Weights of a small self-supervised audio encoder (BEST-RQ).
Model: 3M parameters, log mel input, norm layernorm, activation gelu, width 128.
Training: adamw at rate 0.0016, batches of 384.
Data: trained on read English sentences (LibriTTS-R), 15625 training examples, 149.9 epochs.
Rows from block 2 of a small self-supervised audio encoder (BEST-RQ), named by matrix and row number. Rows with one number belong to one neuron. Each number is 128 + 24 x the weight over its row's rms, rounded and kept within 0 to 255. All counts start at 0. After the name is the row's rms in percent of the matrix's.
Before each neuron's rows are labels from the 100 clips, of 14848, where the neuron reaches its highest value: "top examples" is what is common among them. Only what is clearly more common there than usual is listed. The data: read English sentences (LibriTTS-R). In brackets: how many of the 100.
# fc1: MLP up (model.blocks.2.mlp.fc1.weight, 512x128), inputs 0-42
# fc2: MLP down (model.blocks.2.mlp.fc2.weight, 128x512, transposed), outputs 0-42

top examples: voice: male (79)
fc1.279 088 [136 139 107 112 168 103 155 136 139 110 132 141 130 129 137  73 114 120 135 137 112 120 149 131 160 153 144 110 122 164 165 129 167 162 108  93 144 111 156 128 138 147 127]
fc2.279 069 [ 92 167 137  97 106  95 163 160 115 137  79 157 176 125  94  82 117 133 108 112 149 150 117 151 133 149 151 122 104 105 113 138 112 135 136 151 136 118 174  97  98 142 134]

top examples: voice: female (91)
fc1.134 095 [150 156 137  80 136 133 126 118 145 140 162  76 120 152 125  98 105 143 153 111 164 113 122 138 132 148  60 151 146 141 112 147 148 115 107 122 116 138 102 156 151 106 149]
fc2.134 089 [120 145 139 125  99 127 135 137 176 134 127 173 154 157  81 113 152 134 124 135 132 141 116  97 131 144 119 116 109 118 128 128 133 169 103 125 115 105  91  97 151 166 111]

top examples: voice: male (94)
fc1.258 106 [164 135  83 142 148 109 127 130 112 102 139 168 142 138 128 147 135 132 148  91  94  92 155 156 116 142 140 124 119 103 138 110 140 140 158 171 171 151  76 115 104 109 106]
fc2.258 127 [125 157  97 147 103 122 140 131  93 124 150 152 128 122 108 126 141 151 128 125 131 144 210 103 110 115 159 128 140  93 111 137 180 125 142 110 119 132 104  96 126 131 110]

top examples: voice: male (92)
fc1.242 075 [117 107 113 142 149 132  94  87 140 148 146 186 142 108 147 117 111 143 135 113 110 136  89 105 179  88 150 100 119 150 107 106 169 138 160 156 154 173 103 138 139 138 103]
fc2.242 065 [150 166 109 150  94 161  93 152 132  89 129 125 128 129 152  69 172 113 129 135 146 111 117 129 117 118 123 141 174 122 156 108 125  97 151 115 122 127 104 106 150 144 126]

top examples: voice: female (92)
fc1.375 084 [143 128 108 156 174 131 122 156 143 130  83 134  68 137 116 133 154 140 141 141 142  92 124 174 140 144  94 122 148 131 153 149 124  91  72 160  94 166 110 137 147 129 122]
fc2.375 091 [148 132 122 109  81 102 172 150 122 131 115 148 102 116 154 137 174 162 109 148 102  89 120 108 122 145 137 112 124  97 133 113 125 139 111 110 178 108 124 128 170 107  93]

top examples: voice: female (81)
fc1.118 104 [144 130 137 130 171 113 150 130 142 131 109 141 114 180 106 127  81 139 119 101 108  70 150 123 119 148  96 104  95 143 113 105 143 129 136 140 149 109 143 154 104 124 119]
fc2.118 107 [149 122 175 163 103 111 110 135 175 126 158 154 160 125 118 109 151 135 161 133 118 131 134 106 123 142 141 168 164 103 136 114 128 118 157  93 113 134 149 108 141 159 139]

top examples: voice: male (91)
fc1.90 062 [152  89 160 133 123  94 120 165 139 153 156  90 100 141 114 104 131 126 133  77 139 127 132 158 127 141 110 142 103 109 142 144 122 165 174 157 137 156 124 128 107 141 107]
fc2.90 058 [160 117 128 141 167 105  96 155 114 148 131 118 116 125  86 141 152 156 165 102 144  92  95 114 109  84 128  99 104 145 104 113 133 121 182 137 123 130 135 207 142 148 134]

top examples: voice: female (95)
fc1.15 115 [142 122 145 140 127 119 138 107 158 136 128 162 121 137 151 165 127 128 100 151  98 145 119 119 161 108 117 118 139 148 120  97 136 133 116  80 154 122  74 173 119 156 148]
fc2.15 109 [161 148  82 124 131 120  84 112 158 147 133 161 109  86  79 151 131 138 161 126 150 156 143 131 138 104 155 172 152 158 101 129 171 132 124  84 162 111 113 146 136 124 113]

top examples: voice: female (86)
fc1.381 114 [131 177 120 162 170 128 134 103 135 123 124  88 138 137  53 135 100 138 124 139 124 134  82 151 132 110 144 153 112 118 109  75  86  94 146 117 109 126 148 119 124 150 133]
fc2.381 103 [142  89 146 107 108 150  83 125 125 116 158 175 144 135  85 108  75 150 152 118 124 168  91 153 118 142 105 126 114 150 154 110 117 102  83 146 120 135 112  87 122 162 146]

top examples: voice: male (75)
fc1.212 115 [122 142 130 134 124 154 130 153 180 135 121 118  88  96 143 145 151 143 140 115 130 130 121 170 119 181  96 118 135 107 143 144 150  98 156 136 121 136 130 148 129  92 115]
fc2.212 129 [150  95 127 146 100 155 108 136 146 120 153 148 128  94 139  46 164 145 141  92 146 132 127 152 125 191 106 139 148 120 165 108 161 121 155 134  75 128 153  96 113 148  96]

top examples: voice: male (73)
fc1.259 108 [174 154 104 136 126 150 129 176 170 127  82  77 103 150 101 129 117 116 154 143 147 143 109 136 149 146 139 121 109 123  76 115 131  97 172 165  98 138 134 135 128  94 135]
fc2.259 136 [169 122 134  97 126 122 156 149 117 121 125 170 155 165 120 132 107 105 141 120 152  94 148 160 110 102  89  88 145 137 116 130 112 152 148 104 155 144 141  96 136 191 104]

top examples: voice: female (97); the word "i" (45)
fc1.326 107 [104 129 129 125 159 121 179 149 140 135 102 153 156 132 114 124 120 182 147 101  34  74 122 125 154 116 101 104 140 128 105 142 100 145 137 129 141 150 100 127 128 154 145]
fc2.326 075 [141 142 146 131 138 126  80 109 168 108 102 134 165 138 139 176 142  86 156  87 129 143  99 113 108 134 144 191 135 161 136 133 130 137 123 119 149 128 153  58 135 119 136]

top examples: voice: female (99)
fc1.298 104 [138 143 145 148 147 136 130 109 152 155 164 125 153 126 147 114 107 168 133 152 117 137 104 191 123 133 143  77 124 153  68 124 123 103 126  96 130 143 110 107 111 120 114]
fc2.298 084 [163 100 117 141 118 104 106 132 108 145  96  97  93 103 154 103 145 149 132 114 164 119 143 161 135 108 122 119 126 157  70 132 150 111 110  98 115 131 108 114 102 205  99]