A small self-supervised audio encoder (BEST-RQ), trained from scratch.
Model: 3M parameters, log mel input, layers 14, width 128.
Training: 6100 steps, batches of 384.
Data: 15625 training examples, 149.9 epochs.
Rows from block 9 of a small self-supervised audio encoder (BEST-RQ), named by matrix and row number. Rows with one number belong to one neuron. Each number is 500 + 50 x the weight over its row's rms, rounded and kept within 0 to 999. All counts start at 0. Numbers have three digits each.
After each neuron's rows are labels from the 100 clips, of 14848, where the neuron reaches its highest value: "loudest" is the band of the loudest frequency at the time of the peak. Only what is clearly more common there than usual is listed. The data: read English sentences (LibriTTS-R). In brackets: how many of the 100.
# fc1: MLP up (model.blocks.9.mlp.fc1.weight, 512x128), inputs 0-127
# fc2: MLP down (model.blocks.9.mlp.fc2.weight, 128x512, transposed), outputs 0-127

fc1.211:550488471608440474460491552481519572475512559467459476560512496461537493407449527545447559472460516413517495503484542497483527492536469609532447520581476570560484579526438455458540568531484498453386539522483427392579547417557517564451513493538450555524468453479539400503409500481587540481560513517540463523518518469596520455471491515533567529421446535560480434458528415378468481600466
fc2.211:449489603502451490500491521510490410516515540496506489521409518523516580504540472483520478485562497468486497475523519545427430561412437452515448502428401465517513496465520579536608522522477525543484494462473673540452495558501505468541498540483613582434570535575498519472584488380443454527451451518462523601522508493490426473476524557397506504588502480462511406534503555516432472436610
loudest: 500 to 1000 Hz (44); 250 to 500 Hz (40)

fc1.493:501557506497412563438419450490453429573526457490452604574411467494482496540507519562548455462532504494445586459473589460390522487508500579523575438527513522596462543546528538505472549526477529455467556465527475438601534463504511408482360488542534514505491461484457420481428499529534574480495582477596512444530567567568479483443489532454469486456431478595556471442571568545497467507467
fc2.493:460546417425459522569508543459441448478491409548584544544537498464459525472439521544548444555509503534459560561473460494491461551515534468482594428432532473473503384485522490400490530616530603494496517460483554577482538462507423516507423477568432560454519489509505491468458445534509454399568382566516572452550483623481487463481547460441530505552452518484432518590497560504548524560436
loudest: 500 to 1000 Hz (54); 250 to 500 Hz (33)

fc1.469:581550485471510536525472561494510499512507440577443493547535512487533558473444508580443537417454533534473482554535438509415589507489529570452517563462463469561484483560529520559513422550605450499529509445565448472581510477474447579408416591401495492478490329417427511483443426540469550376518572525572512493535490487557497464554456518456585475481500521546488449529512469506466554540463
fc2.469:473416511541578526506463443447426511591501625499465507459528501469509535511584443489503543477431462495548447519471537425503532546421492463570607462462522500530373511570542561453468467444510472460598406506553443477449551548470487523428597498454487538527494506516542472532523490502505523499467374482483379500507490471504516595573543612508519551490491457531502615427452544497499517527400
loudest: 500 to 1000 Hz (38)

fc1.483:541559558628456485440552515531546367456573543483449596556392528516549561466505547465468438511488503484381574517486520490480511573536500486478500456554491562545578506571432452530468474526498527439448478509571494464528525435561577539501440484494483465496446473368544432515492546537514465454425601372447503447469522504513489494456451446558542570503507523515542571445518488504565554510428
fc2.483:456528561503505499562500554492503613454453493527410514613446403427482511407540479583527541458445539516469483434451480472518486495403513528518576493470494477501505554576545532487564499495419471490498506465556514491474472373551471491472423543474508555484462525628480350552471548487531608532553453641444441489532499476525453523569462559457542483488499471447474430435517512515545553549471
loudest: 250 to 500 Hz (40)

fc1.164:535489414474480577539439416483531449514487406531521481516457515436484622439509549574514563443515442511518519460522526497534535569474462527430575500468463507576633419471488504555389521516545550456428573432555483499498537503523470563472398552437519402471433372479486602511480499517472526454484456469566458486516512485479463473506501505576527510446468478467543587427501430474623515537483
fc2.164:507570539497402455461627498592532510517459494533493548435499369564504485494463547522421595405550445457498419615450493515461499493599460449504605492509464526456562615451410547515527598508488481501472521488450475524502436507570565452495526431545508480529529597524523494495428490479502489488479470488393586529571470538513496552522580559527544528434449428501511511436503495491488517518440
loudest: 250 to 500 Hz (56)

fc1.438:562552471526358576515518502532555541486535464419501585500508519442556440546549479557480523491479558435512514426503457577432542500531522608486528570473483513502473530596512504595531456483492452499387534557512473531551410432542601495532500460538535459525468450447506440430490550441552491461549642471450535453447524481516543438581448479495534560500425528487412455609509504557508471447539
fc2.438:601609564455544404461494556523472480407572554528444458509468452462507465451435545492485549461545429541563461514542587419487603493526531433434525470534507536526423447491485554518520459433478402548515428414508423564560514500551488526554487456568523536506391468453453483562420528558501487476456548512490514411471480451517536463468532444497552597582528488477588504544463412516505507507422
loudest: 4000 to 8000 Hz (30)

fc1.2:506423454505468536456479539478540396531583434550507521576488424505488413439515588545473423504529515409479483453448513483467499502455474591497550525500406498535554532634537500495479581553413485597409511460504492480513445416512582502417491526491496530425509474550502444554419512550555515449609480441467520495424469463513505542566392423501492530507444511473564390493465478552495455546456
fc2.2:567474485532523549510474518516457586427480535553407501541623522476516554419443477454524528439374437516478471520508504448535507508545486513452459522552536515513493528576495427537542495528584482444541554514488558534548505476573501545577600417510499534407505469473367477440456509514489561462484508367526450533464522417496551419523535567518584490431470540519594520466585491419442526483424
loudest: 4000 to 8000 Hz (69)

fc1.485:477626562493468477566534507496549493464589515406507528521413506470500513564554517547397568493480526458458455491543557591557408514463513549487569529459575472493543528528454492471462456546426496411454541416462460450541494443524399539413524583477450489438498506525522574514433490473506479492515537543491472613511508555558487513604587589522562599445489429426485470537485486449518438458438
fc2.485:624475495482496559569501515440527469466512443537367508443468538383442560556477510426492541538433458496537538526526541453413484444490526502503477501656478504523515508436553533488457452596509484539513480508490527436572566529514490597453464450460462520523485527481534425567527531598484503471524526486485533572516534502589446400502378511531539588571440537503449516500536489420411535481571
loudest: 4000 to 8000 Hz (39)

fc1.64:512548421508436477449543442508479531469595477461407529499488574540564548550477551466370468446485589435605490489491526540513528465529488517502554479509575509432555455480454556473516542530466525465440553518453444455541461469507437541532509522552525526519516560468501427494482442418501479484552635537569529419491542391535560530467498544591451550532440419568441538568574405442464562469447
fc2.64:474474569484557490570517440519478537392511574482441512540559515500463591479503464599596501473481465499579556521516557390535579512589463445483482544499595417472441572560417472491372546509620504487532542505484445414513507464454560505451526509519507507550441509501511568429523427528434563542511461415506509556420531461556523565533500546571564476546476546545537491529519525473574497585487
loudest: 4000 to 8000 Hz (37)

fc1.318:527509487532530590474507513551507423428508570475479463563508532460528583569539484495554449481570548419500526531570460552512541558576442500508516537509485523490481521574446503428385540499547519478447530512518511605660507450522461462494471423497428560495489475495425535459550465468582515504428423578550512515553465448483399498529478507596619465556468473477409425500501461479429609475526
fc2.318:448469471536480517531595536488523583509399494489594483453605503576489528444495488469583468518511500612505489448446465559567406609480476491499415512450604549495480520493564482473400528491491476497573520537445484513425509471488515451484569412575486511519553485521476465408595538535471482463439585458454528523524525538398460555468465477471425517411446489544523477399516545526607525528450
loudest: 500 to 1000 Hz (56)

fc1.81:424460520424398516448498516518453449504484478464518498562394538496483613508599450545492547516509525495453665542489543547477512540466518492476534434490523460486647483420542615483489491568553548506453530504531434433551525448371491561485489546543464545527481454436444497445541503496501471520483536561566396521509485498507556509539540491618479448516412453510540547527466487475464535592476
fc2.81:392509535486474442532472552482481482479495515529619419470450502512444430534478438535477538513552496511458480546500471437804489519563509495508547451515506524420472416462515528502520513494476489508469510461509489442545531504528485566500449511484520545505504473486435471528605553541505436499473506523476572512481532484462531547516479528464456392527411522502532504387389499472553553565501
loudest: 250 to 500 Hz (39)

fc1.141:563505473470421480522581459564513509519558421478491524491461607490522396550522504479419495554507485362408474508487467506478415525448520509499559489577469520504462632485505511460437551566518608464540530438460474506551376363495484513446525574463488487569523475517493418503504472509572483470435533534553478534530460424580465539481542540531532509423445430520487402499538475547480521503589
fc2.141:478511478487497549454531562474400535513448419517617378424574462522482472467479455465543443418455570447484536436599552568519494505511493477505482549428490529503620429404555550509543439559522448512580501463431525522460597599507443520493488505536572493485509562533428432510521551482457395465418494569482527520530523475581465500509467385536488487500529525518466478463531583497488525434571
loudest: 2000 to 4000 Hz (28)

fc1.36:511498474469489568602458621315463401545579436500516500467479451441517564451493545568546542494549623483481574550526537478487583468519508533474460573467531465531515470568401392488404564447494545562441482440477459526486475502579546504493467475521490491495517459481464494562418482485526559550525508526578513470461492537592548495446504523465556464460536530492542548517515512506431425458593
fc2.36:565540507449562514454599590413469489479484534561516410490497510561476473585510525494443543463545520555484466506544494465471582470438507510418528603537451515595455413511444510475428439496479429527516470467545450400519450500459501440503526558489494431548460487540563451447597456545424492538530534537497425493498537452462505521436435508574617612603548491475515459632445502501456471520504
loudest: 1000 to 2000 Hz (39); 500 to 1000 Hz (37)

fc1.15:581576476456363496530450514501472428503519453438418513515517483501483533463515601584440616501591510434488499445523524483411515501463461426503567502441441470558500554582529516512405541479514498481481542602472487583458479500518566508394621573527577566486538437558444400535452536565480484434504484497518471543504487483539496425435534555485519488585540507514494555476486456561540465546560
fc2.15:515561458426535500535489508486552503478528456540553501514485423512500575509401497535450467437503488540555427485490551488402469532509503578459411620467474548537528494503602543541622528479466497458486619503529635554450420485496468552478420550515534560469498431499496523512460505529474501414431503462509458392481522492482543458540547522466511504626380459532501534585528516463390535550513
loudest: 2000 to 4000 Hz (25)

fc1.163:596547470588518475445522518459531388446538424447458473530388639531526476520425497525519457531569495439506520500514527538487572512435520497450522457530510556550541492530473462503428454508544478528404471508478448449496524545569521513541490519578512573569464432452475493462434463516455539497405510460493471395506446551511494451497491468478520541508441496681483463576556549558356482471496
fc2.163:483521486469503532564536430548453573454482533523373626453468435516459507464501531388453519440506450450414519544491458509447524538577435480563498467510526495514564506442540422441573465515539527515514539523525473582575425469542492568468445575450528516498527564479389538478532471467478517622505489521604481504531426496458495485482460608480425472536509433441531481526597563383500566502522
loudest: 1000 to 2000 Hz (46)

fc1.149:520576498488464515567490508444493509386474425483489559508487455451531589509519561500500579467499514509483452456544645554481553512437495548481543498542514498472543451444535450436513563445586496452381501394435520515561463559565565544453356552486496535512482419410453481534491494536537523428469409516482472451422461541536490452427459420555430543527439498452534505541455455467586477526456
fc2.149:509600520445494411445497511498562434540511436559439525461463512489509545423476510468500521417499546505506431513523540600503520557462451455534455519408518519544511495526433514539621528485531493554496575473452504527511401474545538494539713461515454498501469492532507505520474469526561533422347513462458505509536487521527510412570535499488463467583496457446536552567588494593599475519500
loudest: 2000 to 4000 Hz (55)

fc1.67:509517442527419557552484487465522463477498554495476498542472416456526522411547515498446593457456451488463559457579467594474419454482511540467604406482466485508534528546512503530474463546521546473460542553455557384529406519560530578459516603522490439401541527539419456409465436469447549462518566501549472485576427465558557495490452529423636474508422496479446493446552515494473454474570
fc2.67:464558503551514469462507460501421502449422484416580476432572475532563463503526409494429428491536495460496422570413617506513562551511569531459453544485467509405503611587489452413490518515460448470481485509464506551524571509470541507489516496476503502424477425594464492557628592525589481506507546463473387519537553519533401545481479484505536539518486392506483504553480497461548587563533
loudest: 2000 to 4000 Hz (59)

fc1.92:477561403566518579503486459420483545481540496494486551506475570522572506518574532491413619416467577477536556488468637502487625505464498562451525499460491568465530452534518510444407529560435478466485516525514521475520398548557544538441482534469454501550380439463460465514460495482531501444577598557490457494430555547498596446510426513436549536507457504474476493559469471498408422452515
fc2.92:532485473548455471515517501544477470548526433447477566493521560457540465449611506525497485503501454584528533401442505543526442568489468419445465533402475470603506584485481466586546435518455467449436554527493523468559453551509478478559480436535535570508523398495505495573613567482490421484639447552420435561574545434573532456403451508466465515565514492453480454461517432544560486521472
loudest: 2000 to 4000 Hz (44); 4000 to 8000 Hz (35)

fc1.232:596514467572479519507481552526494417436522461493534542424427592491544584521486465559511504511531451482513479512562546526433556503469560523456481491484466521560558470473487451518438445569659561580541517434495488526555476506519434444525467535487495535595485444466523615485463482413451488419414598489537374466593479464470459507468506508518586448536373455526504466474483486498556487415468
fc2.232:475479554493471517415450499608475513527455579433408527494524509527527557558538541509600520452494475465433416526404419508425524520478537496586516469425445490577510515513596436499511548413455463465512469517494524546578426493535483605518455454416487525442605501605452492415459462533531539444426444494536441444511545470563518461538554546524474518542482469446502592559538478454559551466587
loudest: 1000 to 2000 Hz (40)

fc1.193:492573481500379536454468500473554466447581477461486634478460546571572531472574559495582581486480596461460500453534516550365562529534512560467595464511533536482533544607473462484450450509495491466505569547491522511514439461538530491532394488476505499528481486456479509500482551492487582428401606407597449422476458457555434441472543477461458498440452448542504513554544485534558486533508
fc2.193:531504498557481476504465488526414568474505526423432531562479525503475454453543431373569484490522587542482452463472438523554462381585489549499601471496505429568504604506488427459447508437507480471445535476494514468518554502549331476613496498490441525558513530533463596454471504554509483498442523479531544549560491505457474513535520453549438497488621462543528557399522478436533592529541
loudest: 4000 to 8000 Hz (27)

fc1.125:471429456482455581468428544517442308479490580491470514490490536480521512453521578552568518458573480466515557492487514483449564506430475482446440488529526505548564491522513585488460599504459512579490428529453534501519482520459483500577411459568418506569535466484479446583433411478547518515552462592551520431475492460492501588456442576621462506479489590557486553492457494475415480551453
fc2.125:497534447451579503427543557467459432494448458490533443464537505517539490477432389489485505477591560491500394547485486446502617491531554521486433469565497488511524478616525511550513411587446480543490456423446561578618589505453398518563511485525434550476529440458502417492521513550458461449470546588514517440469491564417535521524559512494457479552517559431551476539512536388523583505506
loudest: 250 to 500 Hz (32)

fc1.24:462595471476471528440460499450451491525572587521412527541460567477503519384482524497500526432548499477553582423540464464493494602547544533508451487491598485571553395534530568493478463597560538349517487548452501527582475478406475467448552509450393511419503421489496517566467420467489507500445508538598477520519515429508460470415500556449551517458495498559485552494553473486449437548510
fc2.24:535547472544522575505519484550543504462472581506400434517479424445457596407499505434504487480467543537492496467521535430642534406538547462530551426526509498556387491510551414574451540507475512481534559453540513516547531423506506490515332556581516478520489502501451481465467520574449515501538414444464558546517479433520532457533556514451578476550543458474575606445443507480568437496471
loudest: 250 to 500 Hz (80)

fc1.158:470457477490395545498442445388491429491586484549476589522547448515489561490538542475507455479543491409531544437514518568511492541520451464522549498466377513469610570485498434454491554534503476560475517575492477538594553425467488424495462518467499556486539487512490526445504494445527486463394604494584500499600493471523415484518365612463519491486551551564455470488541515487435448544402
fc2.158:536553462492530546474535563479506498483553447514528640526457531471522413443415575534446563534556465558507484519505491566410512516386533574560537544462570454518548511525509458527580596413448508467366451482433467513568480427511517471497552427567478553482495469523584498602446493482559464461552538465498528452541447468511507444499366487502478549509478499478427444566519465545566539479417
loudest: 500 to 1000 Hz (39)

fc1.474:546519410519533628520528514519511535470455364539475515465550507464497430525531548513504428493495453514555466416491541598495451560479448518546500478501444629527503542554434484461506444488565490471441506511482463449521571434524540508445441479508451525529483431526502365451401491507532509542515540513537472453494525425600564557492458533571610488437488444520581504556489523577465465496351
fc2.474:452472440531452455465508524514508570402451448417431530490423539441595586542451470486516500478460480498434492537541482369415473443529567560604543460543476458424476557554490516435495588566480573484534483498558587451441604447486439472423542518492476514548527529574575583556497544501444553534539540528572550510540580514495500517459440408491489540466531520546471490385508457488529501527455
loudest: 2000 to 4000 Hz (51)

fc1.285:462487526593326525547554473505445456473571451512482553517400491518628505573591503522609490535494576425513435409511587507462535419467587489414499499517495533497536635463389491441442543510456505467464476539438448507517501490473566479569498508538521501540521557547500465504488549537465480402433493505506494518503483497553453475486438545462567463511497503571482476522475425542501398461481
fc2.285:475504519492478539446568560545519478531512595424459494534383515478483609582500490564291511468435476503428489497530521499614520402629540484487477476503451412433437466518488491514501454555473519454481456522499562459554460508499463517517497540542490442513485509540544548556483447429595520594601467486449508517508481495520534520446510457546619448429491507491447467555540515438469461484505
loudest: 4000 to 8000 Hz (46)

fc1.224:502527430530433479469542596467520503453531462434505566478512552490489455553519501517538448484624463438530540481521516432454554478534555650528542536503513473490564565457396537557479570495460433492451519577461536507564440378529516488463474556541430464479508493495472482447464518437554498481516616512584421464571512423464553485396389479450519496483516448470443464569566478572428440498476
fc2.224:554515594527440529495538480552553566471514660468410501591392464535517532532475505490456490432448459480546515530445398429405528484600442486503544457454527476385455538480536594520429585467461518488498586469553510495463513518470491522560504540466475396527449475483545497500453492465528521515470496567446506552442493509423524538484574459463434531523463463496429588412527500462601544554455
loudest: 4000 to 8000 Hz (56)

fc1.274:519610459454452556532463503412546482435563527468499523513492523424627411514468501498434542470682475452555441466534514516496512460502472572449511448545516483540510479542556501517509488417494559582533496610462506495483492442506487476468533568562560458497516578456439525503465440481488483534422555515527559519518502475458468536454398591421491516400525450429529369500523509550458406507490
fc2.274:548539546450473466477397434506508613433522502596480513544460431489521484504490532465484491614558450493531474448506526497396506580477394460613430510446482596537472485483556536604527464490414495533496450475506520566521433482497588465490492495514607545556510532510518443510472497501564465476493531413465585443481473457554515488528412429484450503505385449573442551511434528556511558574558
loudest: 4000 to 8000 Hz (30)

fc1.487:473404497482425574400532419543514401584473493440485449623520452458507540416522503516537541516405484376413539495458526507479498512571476426547486439559409476505522468554490531523513563547498493455440460513494575461508508514484570467512328514481498502466509498479550462575462349469530501531475452504583468487472443502444497461422536602514496500506511568530531477485486539505462477476570
fc2.487:515554539476447446491447440465483459559506453566427487513534540467504475538531412538396464463543485500462512455441488496486612531477538534568468582577450460412463479479522528474462518468440504487492520557452515583563572584496583444495518679556441496475489481406605545476483483499483491458472550530502509514434528469466432448496521419522468502477523588508429546562397461492530390592530
loudest: 250 to 500 Hz (34)

fc1.308:570587451487523565424380439545578444533492501395477559542436530508544498477540526581562503531490519461513600483438567460556555554465544512446424485574462565539496477529439506532504516489626561503430529452466495475474511376488408433538378524620445488509514542403426567491480432578470524532490480478502509499498449496539487511450486468552533503469501416526532512501515473506601514520494
fc2.308:403476491499527309519563509545508477454470488546499564505475507439591559439494526556480434513451532487512524485465536580447426461461477467536459494479529480471537509523560483559532432556481484391551537502561608558510446403520459494535555565417613469405513563447495580469543549468425549523594539535516425544541486532508578515410486574501503537558440523495517445453490451527473526501494
loudest: 500 to 1000 Hz (33)

fc1.95:453531493524457446564545513393548458491536583519481555505451477451567467531580462576484433484453439416445477511511420587447441495502494521560486373503543478590533444578498491555484548437632498549471544501502498548519431522552528550416493478481467502400463456549504617519510545517488477449452496453486476483551485509568473428491563459516607515433422509536496451450511463439560477622502
fc2.95:463547490517442565544438480505603513435424536407500424503532530411538515524527479557518485470401523435509502509470435594517464543441563502509609473490546430580549494584493460431544447492427544463411528577469501517493446498460507498461611445531534466509471466500500568429664495540454403531562563517496534491516532514538595478445551506558494481546547505422444451519485540477469411498486
loudest: 250 to 500 Hz (37)

fc1.294:473446422418545490518537486540504487519544454480565472481432490617556524475530532530523495575450507446510523490456554552516547504439453558611497514553381490514502376535415525461543590550488495436527471502554548454646487445533519415555351474519509525449470452560469419500519441476558479419475529525493429408506464545538465527465500520540565498477453466449469478499559529495474558400474
fc2.294:559482496537533523495455503547465533570534541536632442465546458481499508561521469514402533458576454466557542537434618548609518535421508440535448491491530509401431510495442573549488442478452440477529482486506427508420515493511445507497461513419586413532497525496581587459578574485513463561429474498441500402422523413480412588523525470503416412476537479527521557465456469514530482501521
loudest: 500 to 1000 Hz (29)

fc1.65:507560464539458570566534485508526505435557554422480535586394478437525492405546570493524543447557536478483593442512538518496480560489430492607527469502553465475447517549464530479540518474460571440486478507418605470548467447608443487423494508611388407510445451505439385524504499486513496484485553445478574554485491438515418489501506468451505510402532560474446456514511431577563497531490
fc2.65:580469572522529562464456555549507427539527513530412471480474502560526408454560407431465506593521433580526481494424553564472467445390541502539462473515514442589469451426472479507457591534469449525462455448594518570477512467520545490622473498518502436524507390588508359498530558519461492467513477576520520482511435547448517448492509512507444558442419554565527489458528488492556471445541
loudest: 250 to 500 Hz (73)

fc1.290:495565528439545582569518519518495425480498510469455425541586535419538505492470575585493541515483495470554498497520549501532616476467449598439527497455536496541612547530553492460508532482474451568542571547525536437527458529509621518476492490470486460473416371470460437521464431439528551518500579482513506506460470427558582476542504499565582470509498420557539535462429445489367426412516
fc2.290:403451496515529569474536462525479510564523526488461488471533537499517579426469567495448400540428612491545552465469464471590452454567574548524400542420515494457553482539482453519457493524455455566456421535495465521467495505497541466490511492409490406498478564543539446491484536547553559514559538516510518574465439510544485493514518474519440308505548500627574441494421529594439475457534
loudest: 4000 to 8000 Hz (50)

fc1.491:487511415443405451496512483494544474500559454472506531519453552496574489519609508546502503533566502516570447477453573491521506540498554551496544550514528515523472483529405526418460559591484537421386526526459503417482482500570515497533466380484450491563508575485484400554496481398476612473508541478520433507461546476594474543489512467579472562511497478456419484622416491620473413454521
fc2.491:549577536499552489550507463464531488511503506486539475384479491453480546572495525484468472464591483507539348529488520463507505414657549474324422463451495541440540523501474456565534442482467461479567521502559475469457519474510377514439502478524523510556488601487476613523419413425487436453492428519474601468502534483510455526552458494517488509486546480505482556580443480478507471552451
loudest: 4000 to 8000 Hz (26)

fc1.355:520545537502503518527377546425569495542593448309519547504524496492555419500567556551538494479592482482571552496542525444449469492458488476652447478525561552542491516567478461478526522425535486476451440425461508496560447458547462455533424543505508504465457530485530478443505531477515598574501495385543442504528545518507480522405523493448580474423526488485452517475490457501416404490530
fc2.355:512498565442456524532545504493472534537443610554491484437435466412516458593562451433552448578565419490500528438500471515447499492531422464538581480469428464475535524472522581518479506423423497501504443489673562517507487475537420425511450570488487471508558512512475471501549487467633534528424423475502504584481442482521483540422413419432504471430535515572511498496475546514460466539407
loudest: 4000 to 8000 Hz (88)

fc1.258:455493522522506476458541456435507476317582429536493512441536430535614572440537504505415562495526493504449458477480522490485519453576540529477479471548608514488445460471446407589460563498541548495536475512556509497514439514457575509466515509563440555491517426484464516498445560524485526420438585454507524536541480414442504507474457580462519523557535337450507529575555455571498447456478
fc2.258:487568567463421458508466564524448471547473534496500573529435423485525442608502457449465575479461492495488413475511568457457485591466474451421560517529441499556536580485501572540619496525425441581529550487464464506469384438501457500494607482493479602503491461464434455553412432533552461568553519469481537573552519556535493509514438546465464455525522442527427432591581455531480485459459
loudest: 4000 to 8000 Hz (59)

fc1.153:538486499496458521570523456585520422459577434453442550502515523496521526564615507575441510533528466498494516451483645549500545480467521547458586545493503504541479495603455517471520552466498515547528498513532486533504461391614566419500466434510549564541491514509422379457488520531538524481501552453445457405516505577503515523411476460572402535521448496396495526550428428532522386463477
fc2.153:571578494472537460469506470502542453560509509472456537482551529483506487499548502481492519531477462521664560515492484540469477424516472462462448443507498603481486489520497543502491523465478514402545488529563498459343510380528419514481471371503488541473446529474444512466351468494514457431496527453557532425493487494553511481510647453468575508625572452499547580524428541485495445513475
loudest: 4000 to 8000 Hz (29)

fc1.262:536476525513519443445500562491499502507491488542458536425506478455494555510519509456484490569557514414420491476533491506472545577463515456530511569579542514490625549434564474473517625511584494507473521494502504524698450516484542495428439494541446536597466431464475460566457412524581506435459462522469456444382486469541450413517525556553524510572474522444386494507428494492491486571437
fc2.262:493545502524427449551481536450434559425527450493533484515477442512549485494524512481587571524456442534547472551544452570593458446466481450461458590487554548558412553598537479493379454458472466582498539504462521417445586464456515514530495521411558500512444500482502485506511509551561554454431483410521453526452510488442513545457430573516467556531476441455534589554443376622557574481518
loudest: 250 to 500 Hz (39)

fc1.343:505539408569467504575440456473512548500533532444475592522502524483511574528613538479427514467449502441460534427510526500505510584534432610509522567489457481549512522577451481486486440553487506336434561546352554536592435466520553465400495555460536559472495444454523474503452553508542480548590534475571475482553504564536485513473441437495478509535477459458490526557470554519507450386492
fc2.343:555593434534520492418469543482496448608399500467531513518565509507509430570522501369397479530471581481416467515530537423505445476550517499426480430542503489559526445451483460495428449551494572420557485485462451443435554483456497538516504437460475596509532477514526551423453528532549371475453438513446521459529516565499553516470517543543490533527554481552535559558623511557466581515573
loudest: 4000 to 8000 Hz (52)